From a checkpoint of a small contrastive audio-text model.
Model: 18.9M parameters, log mel input, encoder arch transformer, encoder norm layernorm, encoder activation gelu, encoder moe top_k, encoder num experts 8, encoder layers 6, encoder width 320, text encoder width 256, text encoder layers 8, text encoder norm layernorm, text encoder activation quick_gelu, text encoder moe soft, text encoder num experts 16.
Training: adamw at rate 0.0016, 7300 steps, batches of 512.
Data: trained on short read English sentences (LibriTTS-R), 26041 training examples, 143.5 epochs.
Rows from block 2 of the audio encoder of a small contrastive audio-text model, named by matrix and row number. Rows with one number belong to one neuron. Each number is 128 + 32 x the weight over its row's rms, rounded and kept within 0 to 255. All counts start at 0.
Before each neuron's rows are labels from the 100 clips, of 14848, where the neuron reaches its highest value: "top examples" is what is common among them. Only what is clearly more common there than usual is listed. The data: short read English sentences (LibriTTS-R).
# fc1: MLP up (encoder.blocks.2.mlp.fc1.weight, 1280x320), inputs 160-319
# fc2: MLP down (encoder.blocks.2.mlp.fc2.weight, 320x1280, transposed), outputs 160-319

top examples: the word "he"; the word "and"
fc1.631 [138  69  87 117 113 189 147 126 175 145 105 145 131 189  82 106  95 160 119 177  91 132 129 104 135  92 119  96 159  56 153 151 122 120 154  92 132 111  99  59 105  53 122 142  91 105 175 107 177 113 111 179 139  65 176 136 111 142  77 160 164 160 109 140  98 134 100 135  53 158 135  63 143 101 111  88 132 176  55 146 183 131 139 147 137 173 116 175 225 160 122 146  86 144 114 107 170  73 159 169 131  90  83 102 162 140 127 165 144 164 157 105 169 144 169 122 106 171 159 100 116 137  99 137 142 141 153 202 131 170 163 127  94  98 155 114 122 122 132 153 129 144 162 119 128 161 108 165 151 112 193  92 137 112  79 184 132 118 122  99]
fc2.631 [164 129 127 152 136 175 139 131 133 175 127 145 129 148 122 148 117 124 156 185 149 150 144 127 126 128 160 158  91 157 133 132 127 158 212 138  82  94 126 116  83 106 119 126 145 120  72 135 158 113  89 165 131 149 138 112 110 136  90 134 135 158 112 166 157 123  99 165 150 137 125 115 177 127 113 110 132 177  72 119 165 128 117 112 130 133 153  97 145 123 107 145 107 114 151 110 138 124 132 118 171 129 142 125 159  91 164 154 135 125  72  67 123 162  90 110 125 168 136 152 161 127  84  84 105 128 129 108 140 171 112 137 116 109 100 139  97 174 118 156 141  90 123 163 120 116 121 156 108 102 148 138 109 110 180 161 191 149 133 183]

top examples: voice: male; the word "of"
fc1.285 [133 167 175 142 125 126 183  71 187 135 106 120 165 136 173 145 203 136 155 103 103 135 146 127 157 106 193 124 127 107 117  88 136  74 134  81  94 101 102 118 107  77 165  94 102 146 125 109 112  90 143 168 121 109 142 149 153  55  74 138 148 173 118  80 138 153 128 106 133 127 154  96 105 149 129  97 111 176 117 120 175  78  82 170 123 139 152 121 191 149 138 105 126 106 115 101 128 138 165 151 148  99  74  57 148 147 129 111 140 124 145 153  93 201 182 113 159 134  78  82 115 167  88 124 114 134 187 140 164 158 156  82 126 131 142 133 148 106 151 100 126 194 121 157  93 193 192 101 110 158 155 145 154 126 146 132 113 116 159 108]
fc2.285 [142 136 120 121 147 129 107 138 143 158 160 177 107 120 192  70 153 121 145 133 133  89 143 120  78 175 178 139  86 165  71 137 139 115 176 164  72  68 168 114  99  78 104 114  63 155 129 156 131  77 129 126 126 171 167  81  83 118 132 100 122 147 107 146 159 159 150 143 131 138 131 147 144 105  81 155  96 216  97 109 161 144 168 122 137 110 122  49 174 117 122 126 106 159  79 101 163 154 117 118 112 104 158 142 144  94 126 164 129 118 113 163 103 170 136 188 157 118 166 144  83  72 152 115 168  85 138 152 149 133 157 130 109 105  87 128  61  85 140 185  77 103 165 126  98 134 152 151 114  98  50 151 132 147 127 120 134  70 186 153]

top examples: the word "the"; the word "and"; the word "of"
fc1.203 [131 100 168 150  89 117 124 108 185 190  94 138 155 155 111 115 118 197 136 103 132 172 182 113 160 141 140 120 102  79 104 158 116 133  95 124  28 116 142 124 108 103 166 179 163 173 184 162 119 106 123 105  82 127 111 134 185  57 106 123 150 131 126 163 122 115 125 116 114  82  82  61 145 112 140  96 131 110 138 123 155 164 119 178 151 121  86 121 215 152 133  69 174  58 147 130  98  57 209 145 105 126 107  98  94 117 154 112  52 148 173 130 107 118 182 189 106 123 114  65  65 142 114 124 152 159 136 193 148 122 101 141 163 154 125 146 117 131 101 164 120 172 114  96 119  92  87 147  97 174 165 120 139 124  78 117 112 135  74  79]
fc2.203 [157 158 132  85 100 100 144 141 110 154 140 137  75 150 136 121 135 151 138 152 157 140  67 137 118 136 132 100 128 166 112  89 176  85  94 150 227 108 119 112 118 142 170 112 122 118 124 110 125 181 101 161 120 118 115 141  78 181  55 186 127 108  69  51 130 175 121 135 112 114 128 109 172  74  95 111 128 131 124 153 109 189 118  99  76  98 190 122 143 144 191 124 158 173 156 125 144 161 102 104 154 110 145 106 114 164  89 113 133  99 144 116 136 153 178  57 118 127 145 169 160 156 102  97  52 141  58 107  96  85  95 144 171 170 176 114  63 146 145 125 133 114 182 122 160 177 105 110 144 116 100 101 105 136  93 136 120 133 232  89]

top examples: the word "he"; the word "of"
fc1.737 [147  70 153 160 156 127 139 145 133 105  99 175 122  83  89 144 163 110  93 165  76 153 136 152 159  89 153 142 157  80 138 140 107 135  99  92 127 113  51  85 118  83 108 107 141  76 105 123 213 110 138 144 156  92 156 156 150  79 116 160 138 181 136 117 124 110 147 148 113 169 199 109 120 113 118 135 106 153 101 169 179 114 105 135 162 170  91 175 199 135  99 104  69  75 107  82 169 141 132 132 153 104 165  80 133 117 177 151 135 136 120  86 108 212 132  81  96 150  80 104 114 123 144 105 157 150 183 137 158 112  78 180 127 102  68 147 110 102 118  85 143 178  96 113 135 110  99 162 159 160 154 164 137 138 127 140 137 104 125  48]
fc2.737 [123 121 145 132 129 175 126 144 123 120 139 142 159 132 105 128  90  86 120 157  92  90 171 114 106 133 182 142  80 169 163 127 125 153 185 158  55 116 167 126 112 139  85 125 137 106 103  91  96 122  99 137 101 187 122 102 118 146 149  67  93 146 117 125 178 129  76 161 154 136 114 127 131 128 127 142 117 211  77  95 170 128 122 110 156 126 163  95 104 156 115 126 100 121 137 123 138 104  74 145 165 100 224 159 102  87 149 132 154 139  63 102  91 139 125 132 133 174 109 117 162  91  66 128 147  87 166 124 137 187 156 113  92  99  85 105  90 120  94 163 109 108 113 112 112 127 133 169 116 118 118 124 126 103 168 168 180 148 152 177]

top examples: voice: male
fc1.139 [139  87 162 108  77 116 110 155 109 176 141 149  93  89 185 134 177 131 179 123 131 206 109 107 151 136 153 114 197 125 133 100 110  84 114 111 156 103 116 119 195 102  61 109 135 102 118 103 174 117 156 159 111 129 103 120 184 120  98 125 208  88 185 131 111 111  98 116 144 132 117  98 148 134 131 105 160 116  94 126 132 113 115  93 152 145 180  93 134 152  74 214  42 123 175 134 112  99 158 151 156 125  76 170  97 168 145 157 142 149 120  98 130 118 119 118  90 166 176 103 149 119 124 182 107 177 127  88 120 144 117 185 131 108 124  96 139 100  74 124 154 117  98 147 108 142 161 119 119 151 150  86 122 102 111 153  99 140 103 113]
fc2.139 [ 97  98 128 141 180 149  91 115 144 181 147 159 161 128 169 145 102 108 162 137 141  79 131 123 140 138 169  99 152 155  95 116 168 201 158 128 101 162 175 136 114  98 145 146  94  57 139 124 145  71  72 112 107 101 138 109  90 150 118  87 170 133  47 147  98 108  52 170 122 155 102 118 135 199  85  91  96 110 130  93 110  72 193 110  42 142 147 181 170 133  89  97 125  88 153 140 195 155 133  91 135 166 165 164 104 122 130 165 170  99 109 168 140 175 128 135  67 121 149 144 112 148 126 138 101  87 132  91  83 119 138 148  91 134 185  97 112 142 115 170 140 148 102  99 111  61 108  77 141 115 140 133 123 117  85 125 140 144 142 112]

top examples: the word "is"
fc1.319 [144 137 128 106  95 123  47 195 118 117 101 163 113 100  99  78 173 106 138 151 111 121  93 173 111 121 214 127 146 103 127 184 151 113 138  20 114 119 107 130 116 176 144 113 134 135  71 143 115 131 185  88 100 100  85 107 127 105 148 133 150 164 118 141 148 109 137 107  64 112 134 108 109 136 124 136 114 147  79 144 151 113 100 140 139 149 118 143 148 154 164 103 125 103  30 176  92 126 102 147 113 157 121 130 144 114 141 145 120 119 154 110  84 160 137 120 163 143 121 125 162  99 101 125 156  45 116 125  98 154 159  70 111 136 173  94 190 128 120 154 145  92 120  74 130 132  68 154 167  90 164  69 203 106 103 134  66 183 142  57]
fc2.319 [ 82 121 159 141 143  86 133 102 113  82 112  95 156 141 120 119 149 104 177 134 118  83 140 118  81 129 149 132 128 170 125 117 122 120  69  90 148 165 142 142  71 125 119 120 108  91 178 131 110 136 148 125  97  87 163 114 189 122 112  90 152  66 110 106 180 170 117 150 121  75 130  92 156 148 120 150 136 137 119 168  71 159 157 170 145 116 107 105 124 138 150 129 182 163 137 138 130  90 143 130 127 141 120 127 124 193 111  77 135 110  90 103 101  93 147 101  94 145 113  64 119 190 136 142 100 254 157  94 112 106 159 202 158 132 150  85 132 179 107 170 120 155  95 140 156 142 144 117  79 136 126 151 112 124 133  81 210 110 109 135]

top examples: the word "the"; the word "of"; the word "a"
fc1.345 [115 103 167 162 124 110 118 160 158 138  99 178 139  93 155 112 176 145 132 126  47  65 145  70 147 109 179 143 170 133 100 129 157  74  79  74 108 120  97  89 170  50 106 123 135  75 130 170  88 115 124 116 119  74 112 149 152  81 112 119 102 125  74 120 157 167 156 102 128  88 157 168 127 112 143 137 121 153  74 149 162 117 170 139 131 125 106 148 201 160 160 110 147 104 110  86 145  86 152  95 104 116  91 136 118 119 191 121 113 150 157  97 127 112 192  97 136 133 120 110  82 146 140 121 180 128 127 121 150 101 114 130  87 143 115  87 132 163  81 132 147 167 129 141 139 132 123 151 200 104 152 108 126  96 106 151 137 118 110  79]
fc2.345 [110 145 175 104  90  85 181 137 120 105 117 112  94 170 139 140 125 164 136 149 207  57  61 123 116 132 143  75 137 155 143  92 177 126  59 153 159 134 135  95 118 146 112 105 118 119 155  89 169 191  84 167  65 102  91 145 115 149 103 174 167  82  96 105 129 132 165 138 126 116 161 104 114  97 106 139 145 127 139 173  95 179 123  63  88  69 152  98 131  75 132 111 195 147 127 104  81 174 128 137 114 112 151 148 155 153 112 108 149  72 136 134 122 132 146  72  78  88 132 163 172 123  91 147 106 154 112  91  60 167 129 145 107 111 140 117 102 134 147 116 144 136 127 112 160 161 109 140 145 100 133 139  80 120 145  85 135  91 198 113]

top examples: the word "he"; the word "of"
fc1.605 [151  88 140 180 133 186 114 151 147  99  25 141  91 122 103 141 102 146 165 132  89 118 134  88 141 105 112 159 151  60 143 185  64  84 135 115 114 107 102 131 102  88  89 140  88 143 137 132 158 102 180 129 141 120 113 140 169 118 114 138  87 164 127 119 120 123 125 185 108 128 149  82 141 109  98  85 117 171 107 100 207 134 113 122 163 167  46 191 250 187 143 150 126 112  84 140 152 125 150 153 106 172 103  94  98 133 149 127 101 137 145 116 159 146 179 147 136 135 126  80 116  76 127  91 153 123 180 151 145 102 128 163 107 155 146 158 155 115 116 129 183 153  62 148 148 130 139 170 152 116 134  91 129 139  58 131 139  97 128  56]
fc2.605 [120 135 206 110 155 170  96 133 134  92 133 132 167 163 115 111 118  88 131 179  64  98 137 116 130 154 142 165  74 125 141 142 102 142 198 107  51  94 146 127 104 134 116 121 160 107 118 157 109 120  91 121  85 169 109  86 131 122 157 112 128 125 111 113 144 125 112 156 128 130  69 119 170 141 110 111  79 160  86  98 163  90  90 124 140 138 171  99 139 138  93 109 110 150 107  82 182  80  93 154 145 119 176 164 155  85 189 146 146 138 101  90  83 118  89 153 141 172 139 143 134 112  93 105 137 112 139 132 131 169 143 119 116 140 111 118 134 161  70 170 140 123 130 125  64 102 135 125 133  98  98 121 117 150 170 188 216 152 142 140]

top examples: the word "the"; the word "of"
fc1.486 [111  85 131 165 139 141 146 139 151 146  58 113 113 158 104 105 182 176  87 140  98 150 164  98 190 105 161 107 144 111 105 165 145  93  90  65  76 137  88 107  71  75 112 133 136 172 139 140 140  64 146 109 108  92 169 130 162  49 139 126 148 141 139 151  99 102 132  87 126 140 140  84 116 147 148  89 146 105 173 112 126 119 136 194 158 141 118 143 162 143 155  40 159  70  95 146 143  83 158 197  94 123 120  90 110 102 150 109  89 157 166 128  88 138 161 147 133 100 100  90  62 163 129 152 139 127 158 129 167  72 130 185 120 148 142 128 153 114 128 103 139 172 109  96 125  82 105 161 126 154 159 122 138 177 129 139 108 150 117  41]
fc2.486 [174 167  63 101 117 114 153 134  92 123 135 132  76 177 177 142 152 149 174 131 142 108  99 138 133 132 183  94 135 171 154  86 154  85 131 148 198 127 106  89 125 124 173  67 102  95 122  85 143 188  67 161 102  84 113 141 112 167  68 187 158  84  85  78 103 160 124 153 117 100  90 105 146  63 118 141 170 142 109 133 106 155  78  75  91  78 205 131  96 140 156 113 194 154 157 142 112 156 112 115 137 126 141 112 131 176  78 138 148  93 156 131 125 153 170  64  88 121 157 165 191 164  99  74  80 124  90  88  79 117 103 122 139 158 145 156  99 160 164 129 145 115 183  98 147 180 126 127 147 107 124 112  92 130 116 123 111 116 235 129]

top examples: the word "is"
fc1.649 [126 115 113 118 154 205  67  87 126 172 151 164 159 134 121 103 178 180  93 164  99 153 115 139 145 167 176  99 156  79 160 191 106 188 116  38  93 110 125 120 132 138 162 126 101 144 146 152 109 139 117 109 131 146 116 133  90 127 134  89 130 174  72 171 146 166 118 122  72 136  72 199  84 141 113 119  53 117  97  87 158  72 134 116 150 133 120 133 123 172 146 141  94 121  67 131 160 113 136  98 101 188 176 129 175 110 203 148 102 166 141 127  63 139 130 142 180 152 107 105 137 111 127 124 115  76 158 138 107 176  79  71 112  83 140 100 151 174 118 121 123 107 173 140 128 154 111 129 143 142 148  99 193 136 104 175  89 105 169  88]
fc2.649 [143 107 118 127  99 111 127 165 103  90 134 124  58 106  86  95 161 100 176 125  79 118 129 139 138 124  77  97 135 184 141  89 117 125 162  98 144 210 116 165 126 186 105 115  78 110 173 119 129 113 156 146 113 169 155 145 193  90 163  91 168  73 113  94 189 207 156 103 136 101 115 132 155 159 131 163 146 115 160 113  96 175 166 179 106 104  64 120 147 139 147 146 139 201 134 159 115 120  98 121 129 129 123 130  78 196  84  53 157  91 107 125 114  74 154 161 127 124  49  75  62 162 169 141 128 138 158 110 107  89 119 151 196 108 137 111 126 163 133 135 121 132 121 130 167 158 185  98  71 144 132 150 110 156 114  97 178 127 121 140]

top examples: voice: male
fc1.336 [111 144  75 217 126 146 139 151  83  89  78 107 173 139  72 100 170 131  90 108  83 102 104 126 122 147 226 141 111  51 148 133  89 117 108 127 146 118  84 149 123 136 114 155  58 135 129 129 174 165 125 116  88 127  62 129 117 147 146 160 170 189 147  63 123 100 140 129 159 101 153  95 109 127 150  88  70  98 108 135 170 124 119 180 107 148 128 101 109 203 115 110 116 148 114  94 114 158 141 143 126 109 140 100  44  93 118  97 101 117 140 169 140 158 105  83  85 116 149 131 131 125 151 114 156  55  99 172  88 125  85 120 120 157  56 145 151  92 152  88 157  96 140 104  64 155 114 203 187 119 106 126 126 104 140  90 181 115 117 103]
fc2.336 [ 43 114 138 117 158  11 107 144 113  90 111 140 157 139 121 141 107 163 106  98 120 108 162 126  79 166  82 113 134 162  87 106  96 179  69 138  98 116  94 155 155 107 144 148 144 255  81 150 160  54  91 113 146 141 126  88 126 114 125 113 129 157 174 137 118 163 138 101 128 113 157  83 127 157 132 150 140  51 126 144 109 134 100 143 106 153 132  86  98 140  94 113 102 121 146 126 154 125 103 145 149  99 104 104 115 132 122 101 128 115 118 161 184 142 143 175  99 146 120 140 123  99 144 154 138 140  81 160 103 154 147  92  94  97 126 233 169  67 134 125 150 128  96 120  94  95 146 149 177 125 106  81  53  92 126 134 198 166 138 117]

top examples: the word "he"
fc1.730 [169 116 101 135 122 149 133 147 184 121  17 164 133 129  91 118 150 135 149  93  95 141 137 128 114 110 127 143 103 119 151 178 134 124 121  93 110 102  87 116  68 107 157 144  62 119  78 141 158 155 159 138 139 131 135 158 113 146  88 119 144 131 124 149 123 148 147 123  88 169 165  83  83 124  94  75 118 189 105  71 187 146 170 129 139 162  96 205 230 128 113 114 139 117 113 121 155  98 217 149 153 105  93  77 163 116 150 111 112 120 145 135 169 157 158 179 130 133  95  74  87 157 126 128 114 113 177 165 147  99  93 169 107 165 124 111 166 142 156 152 162 164  90 126 147 124 111 173 106 189 150 133 143 141  75  86 137 100 150  92]
fc2.730 [113 125 161 122 136 166 140 133 118 124 130 120 127 157 156 112 110 102 136 105  99 119 135 108 131 109 188 131  93 178 151 124 104 134 209 155  57  72 158 114 101 135  87 137 144 117  90 144 108 121 113 131 128 149 188 122 119 111 102  91 135 138 137 161 133 127 148 166 192 119 113 114 146 128 100 114 115 220  62 106 141 131 105 129 144 130 169  74 140 149  65 134 118 125  90 102 154 146 117 118 167 135 152 125 160  95 123 130 108 139  43 116 132 131 125 141 114 156 156 152 121  83 104 115 129 111 118  93 105 196 124 125 132 104 131 116 103 151 107 122 144 106 151 139 107 106  96 138 100  86 109 123 128  97 162 194 164 161 117 131]

top examples: voice: male
fc1.357 [115 114 114 151 104 131  89 116 129 151 147 148 132 159 136 159  78 187 113 170 136  80  74  40 154 175 131 113 146  88 230 117 177 166 132 197 122  65 128 103 119  96 133  86  63  94 170 153 131 147 178 195 137 164 117 119  85 138 115 132 128 132 108 103 144 119 131 142 132 132 144 149 101 118 106 120  75 177 130 164 132 165 152 116 144 174 112 134 154 136 110  88 177 118 167 126 108  84 108 100 109 110 126 117 144  97 139 129 158 138 186 160 145 136 152  77 104 156 151  91 147 108 106 125 129 113 126 102  95 105 142  96  57 143 171  84 137 125 161  86 156 174 126 173 189 139 103 153 151 124  82 131 202 150  91 180 169  87  99  79]
fc2.357 [ 82 111 184 135 118 147 127 119  86 113 112 144 156 145 109 156 165 150 143 160 128 115 111 117 139 127  47 116 107  60 139 133 104 115  98 115 135 100 120 226  92 186 108 134 113 144 167 124 124 108 139 150  94 128 125 156 197 123 134 144 154 130 173 140 116  73 114 101 119 125 136 154 101 131 135 107 153  82 137 124 168 126 124 123 100 155 115 117 140 142 118  88 137 102  97 117  88 122 120 158  71 139 117 155  99 136 166 101 143 170 207 172 156  87 129 158  87 153 148  90 147 154 128 198 121  82 111 150 108  89 120 107 146 112 103  91 152 119  81  82  89 103  98 160  64 122 154 110 160 131 134 120 106 114 150 133 111 112 105  76]

top examples: the word "he"; the word "of"
fc1.618 [147  96 149 177 109 150 124 133 153  95  67 162  88 131 105 120 125 107  97 144 116 120 166 146 138 122 117 171 116  41 118 174 121 140 126  75 129 137  81 100  87  99  84 138  72 145 145 102 135  84 148 120 127 112 137 103 179  58 103 143 116 174  99  98 130 137 118 154  87 163 178  87  98 116 116  87 123 166  87 126 201 125 118  89 131 148  59 168 197 162 137 120 110 110  65 139 151  95 140 181 130 119 136 116 148  88 133 146 147 123 186  77 161 175 230 184  93 134 107  76 119  96  77  99 147 130 163 132 111 114  96 164  91 107 146 134 107 144 144 141 147 143  97 129 109 142 125 183 115 129 159 101 143 143  84 140 118 117  66 135]
fc2.618 [ 79 157 123  89 168 149 115 152 157 114 140 108 132 137 141 150  77  81 139 156  82  89 152 117 102 135 161 148  58 103 102 126 101 155 198 118  61  81 129 104 128 161  93 104 124 141 124 126 128 128 125 126 110 190 134 117 118 122 169  78 128 120 124 130 181 109 109 170 146 124  96 137 182 131 116 125  92 194  96 100 167 126 109 110 158 129 157  68 128 144 121  99 140 131  76 101 189  96 125 113 165 124 156 192 168  99 162 155 163 177  86  87  83 136  74 107 126 195 115 160 133 120 120 130 139  96 126 107 116 197 134 133  99 122  90 132 145 159  70 172 130 142 103 135  96 148 150 123  98 139 100 157 145  80 171 153 183 103 133 143]

top examples: the word "he"
fc1.108 [143 128 164 195 106 151 118 142 134 121  67 156 136 121  84 109 182 154 151  86 110 159 132 148 117 107 102 169 166  86 138 156 100  77 119 101 112 173  93  89  84  97 148 112 119 118 147 108 204 118 140 165 144 128 132 140 157 120  92 159 147 175 149 157 111 122 130 148 134 154 139 100 133 114 119 135  90 158  84  70 201 132 152 103 172 148 101 163 220 109  78 144 112 139  64 126 141 124 150 202 114 158 112  60 128  52 134 119 128 167  96 117 176 118 176 135 129 131  72 126 126 132 116 128 100 136 143 143 122 152 136 181 135 150 126 150  90 109 138 141 135 148 101 150 151 135 122 166 167 116 160 110 150 175  86 190 110  58 124  93]
fc2.108 [121 139 162 120 159 127 121 156 115 155 158 153  80 130 138 106 125 110 121 148  85 104 124  99 134 106 163 143 114 174 129 105 132 143 202 119  95  90 156 100  65  60 139 181 122 146 115 121  94 128 141 139 164 144 169 112 144  82 174 130  98  94 106 137 175 136 135 132 140 132 126 115 118 135 140 114  99 194  76 106 112 105 149 128 121 124 114  99 117 108 125 185 139 203 120 159 133  94 153 125 149 153 123 123 137  95 142 149 196 146  93  93  90 137 112 146 148 153 125 162 171 157  88 142 128  92 167 166 121 152 168 125 135 140  85 108  93 140 138 129 135 150 128 105  71 167 141 143  91  89  92 117 122 101 188 147 185 144 117 155]

top examples: the word "is"
fc1.190 [167 149  85 158 134 192 118  95 138 126 123 128 139 146 141 129  85 159  69 152 159 179 135 131 113 150 127 144  78  92 156 142  90 149  97  84 124 105 121  77 108 124 142 156 142 171  92 150  95 131  83 148 117 109 104 139 107 124 128 167 120 135 129 180 110 145  91 145 148 157 137 132 114 125 139 118 132 122 101 118 128  70  89 154 166 128  80 131 150 118 134  91 145  91 100  78 112 132 232 138 137 130 159  91 156 120 169 182 100 111 140 119 123 136 134 108 119 126 173 150 179 116 121 171 135  16 181 194 128 125 163  86 138 174 169 120 160 170  82 150 177 173  99 132 107 123  89 153  80 151 154 130 142 144 139 121 106 101 147  83]
fc2.190 [128 158 157 124 109  75 145 121 135 104 161 155 152  95  86 136 138 131 158 132 120  91 113 128  94 113 118 101 112 127 191 129 147 153  61 157 113 110 174 127 112 158 154 147 130 118 153 166 108 196 147 126 157 104 165 167 122 161 136 156 168 144  69 124 183 131 171 150 108 119  82  94 105 175 138 119  79 114 123 175  77 133 143 172 124 154 105  91 117 134 133 116 153 132 125 188 134 150  72  69 163 119 149 154 131 111 140 112 170  79 145 132 133 130 133 125 106 135 152 132 181 102 142 101  96 174 192  90 128 100 125  89 117  92  73 122 169 114 159  85 134  69 138  65 180 142  88  39 102 139 161 111 136 136 119 111 134 137 162 117]

top examples: the word "the"; the word "of"
fc1.740 [ 96 116 140 156 126 102 107 146 142 135  48 159 147 150 129 116 163 147 104 114  73 144 162 140 181 119 120 134 111  79 142 148 109 152 118 120  98 128 106 127 134  93  87 115 142 160 108 123 115 116  90  80 111  81 165 140 169  69 134 131 123 157 107 152 104 112 143 112  96 116 146  95 146 127 155 140 129 149 101 114 105 131 154 217 162 126  84 147 214 209 167  52 117  33 117 103 148  79 212 169 116 128  87 100 133 124 147 110 107 135 157  96 109 131 173 119 119 115  93 101  99 134 141 183 191  83 167 156 160 130 121 212 120 142 119 182 128 157 126 141 130 154  72 126 139 136 119 162 118 167 161 109 121 145 110 111 133 149 109  69]
fc2.740 [166 149 109 142  87 118 172 144  80 120 136 145  81 161 144 123 126 150 149 117 163 112  81 129 115 132 152  92 144 159 142  85 154  78 108 149 219  98 134 116 132 147 144  84 110 102 129 111 144 186  82 155  87  98 131 146 110 159  72 195 168  69  93  79 125 163 122 148 101  94 104  86 127  84 119 135 158 146 143 148  99 168  95  81  87  80 186 130 117 117 157 126 166 168 136 148 120 175  98 102 115 113 134 121 149 178  70 146 162  58 124 134 134 172 170  76 109 132 139 156 155 144 123  94  70 138  93  79  63 110 125 146 144 144 153 122  86 142 171 132 132 116 168 108 172 184 121  91 154  86 117 122  94 126 125 107  97 113 225 115]

top examples: voice: male; the word "was"
fc1.202 [116 128 140 141 150 161 136 137 113 130  99 120 125 156 132 147 181 115 133 130 137 115  74  47  86 101 109  68 124  82 139  99 143 146 128 100 107 100 115 112 102 137 165 147 135  78 170 149 154 120 175 126 103 130 146 103  97  63 134 160 151 113  52 133 149  86 117 162  74 140 141  99 130 114 132 187 150 158 123 152  90 159 150 157 129 167  74 108 160 148 161  89 165  91 111  97  95  88 110 146 144 176 125 129 144 166 167  94 118 129 127 112 126 184 116 109 144 107 121  80  49 147 109 112 106  70 165 137 130 111 155 119  80 153 143 104 177 133 101 209 162 132  86 146  91 129 160 143 156 110 101 129 177  98 177 110 120 131 100  97]
fc2.202 [129 124 117 152 152 109 172 175 125 152 155 118 130 109  92 147  67 135  65 150 123 111 129 146 124 110  95 175 123 130  93 131 107 129 145 157 216 125 130 108 195 102 148 103 159 117 136 120  81 154 149 136  99  98  87 114 136 173 109 121  81 164 122 131 108 118 132 162 124 111 112 138 102 165  81 119 112 204 117 181  78 106 194  79 148 146 113 123  81 105 180 172 131 162 100 161 156 101 108  50 163 139 137  94 143 130 144 157 150  83 124  70 129 158 186 110 153  75 160 148 223 139 117 122 124 172 125 111 119  69 232 117 137 133 156 106 128  83 151  99 175  56 121 120 193 122 129  97 140 121 129 137 151  33 131 207  35 162 146 144]

top examples: voice: male
fc1.94 [177  55 169 198 125 172 127  95 157 145  97 152 155 186 158 107 210 143 107 157 103  97 113  89 143  86 147 165  80  93 155 170 114  59 162 116 111 185  67  51 119  69 105 110 162  74 168 134 162 102 120  94 138 126 130 142 140  90  97 104 148  98 130 142  98 128 219 131 164 122 127 162 132 146 122 128  97 206 140  83 151 180 132 117 176 138 151 124 158 124 162 134 109 144  95 100 158 167  99 141 171  82  82  68  70  87  92  93 167 133 140 162 128 140 136 118 150 159 131 107 160 147 140 180  78 104 123 136 135 122 125 116 162 107 153 122 122 115 116 166 157 117 108 166  99 145 119 154 144 141 129  85 115 174 108  91 158 116 165 156]
fc2.94 [133 125 169 142 127 154 142  86 162 178 141 114 162 108 156 135 126 144 151 131 155 117 123 134 147 120 172 118 142 173 128 108 135 123 235 129  80 141 116 163 118 172 142 133  90 131  66 134 129 157  98 169 107 146 149 107 117 161 120  84 149 162 132 192 103  93 148 156 110  96 129 133 158 166 118  96 102 210  87 124 117 108 168 150 159  98 116 131 139 143 152  74 162 153 121 138 166 169 107 148 156 183 133 137 157 134 164  82 122 114  73 119 108  75  86 168 158 104 132 104 137 123 145 117 121  83 150 121 181 142 151 135 137  98 169 128 131  84  69 111 136 153 127 113 145 132 111 146  87 139 118 133 143 126 123 168  84 134 109 161]

top examples: voice: male; the word "he"
fc1.538 [ 99 135 167 158 131 188 195 162 132 118 128  96 140 143  97 112 136 110 134 134 114 159 133  84 161 115 150 164  59  85 129 170 146  63 179 121  64 160 158 134 101 184  61 167 113 110 105  92 130  94 114  92  98 202 134 142 127 100 118 182 195 108  93 131 142 170 164 116 109 147 106 101 108 100 143 128 136 107 117 121 141  83 112 211 133 172 139 190 126 156 137 135 168 129  93 114 120 138  84 141 183 182 126 166  71  58 170 133  81 146 164 113 128 135 140 114 108 107 164 152 117 133 127 137  97  39 123  90 162 133 113 141 153 124  94 140 148 174 128 169 134 162 136  88  36  99 121 201 114 168 116 104 127 133 154  93 137 117 159 102]
fc2.538 [138  76 174 104  95 164 111 113 134 114 147 102 103 124 125 117 123 120 202 142 206 120  95 113 108 160  89 107 107 173 142 100 164 124 158  95  93 139 141 124 114 113 143 147 151 159  91 140 125 137 148 160 107 136 142 176 163 131 137 116 126 151 110 154 131 116 128  59 115 142 199  99 114 186 120 128 162  61 147  98 100  43 140 111 125  94 113 102  64 120 117 160 135  93 141 103 100 170 126 104 141 156 183 162 138  57 153 135 170  78 142 106 161 168 138 164 123 147 162 140  72  94  95 196  90 215 159 194 136 111  82  91 197 100 105 139 102 176  97 127 117 103 120 184 202 100 173 106 102 104 136 144 172 163  83 116 136  92 143 159]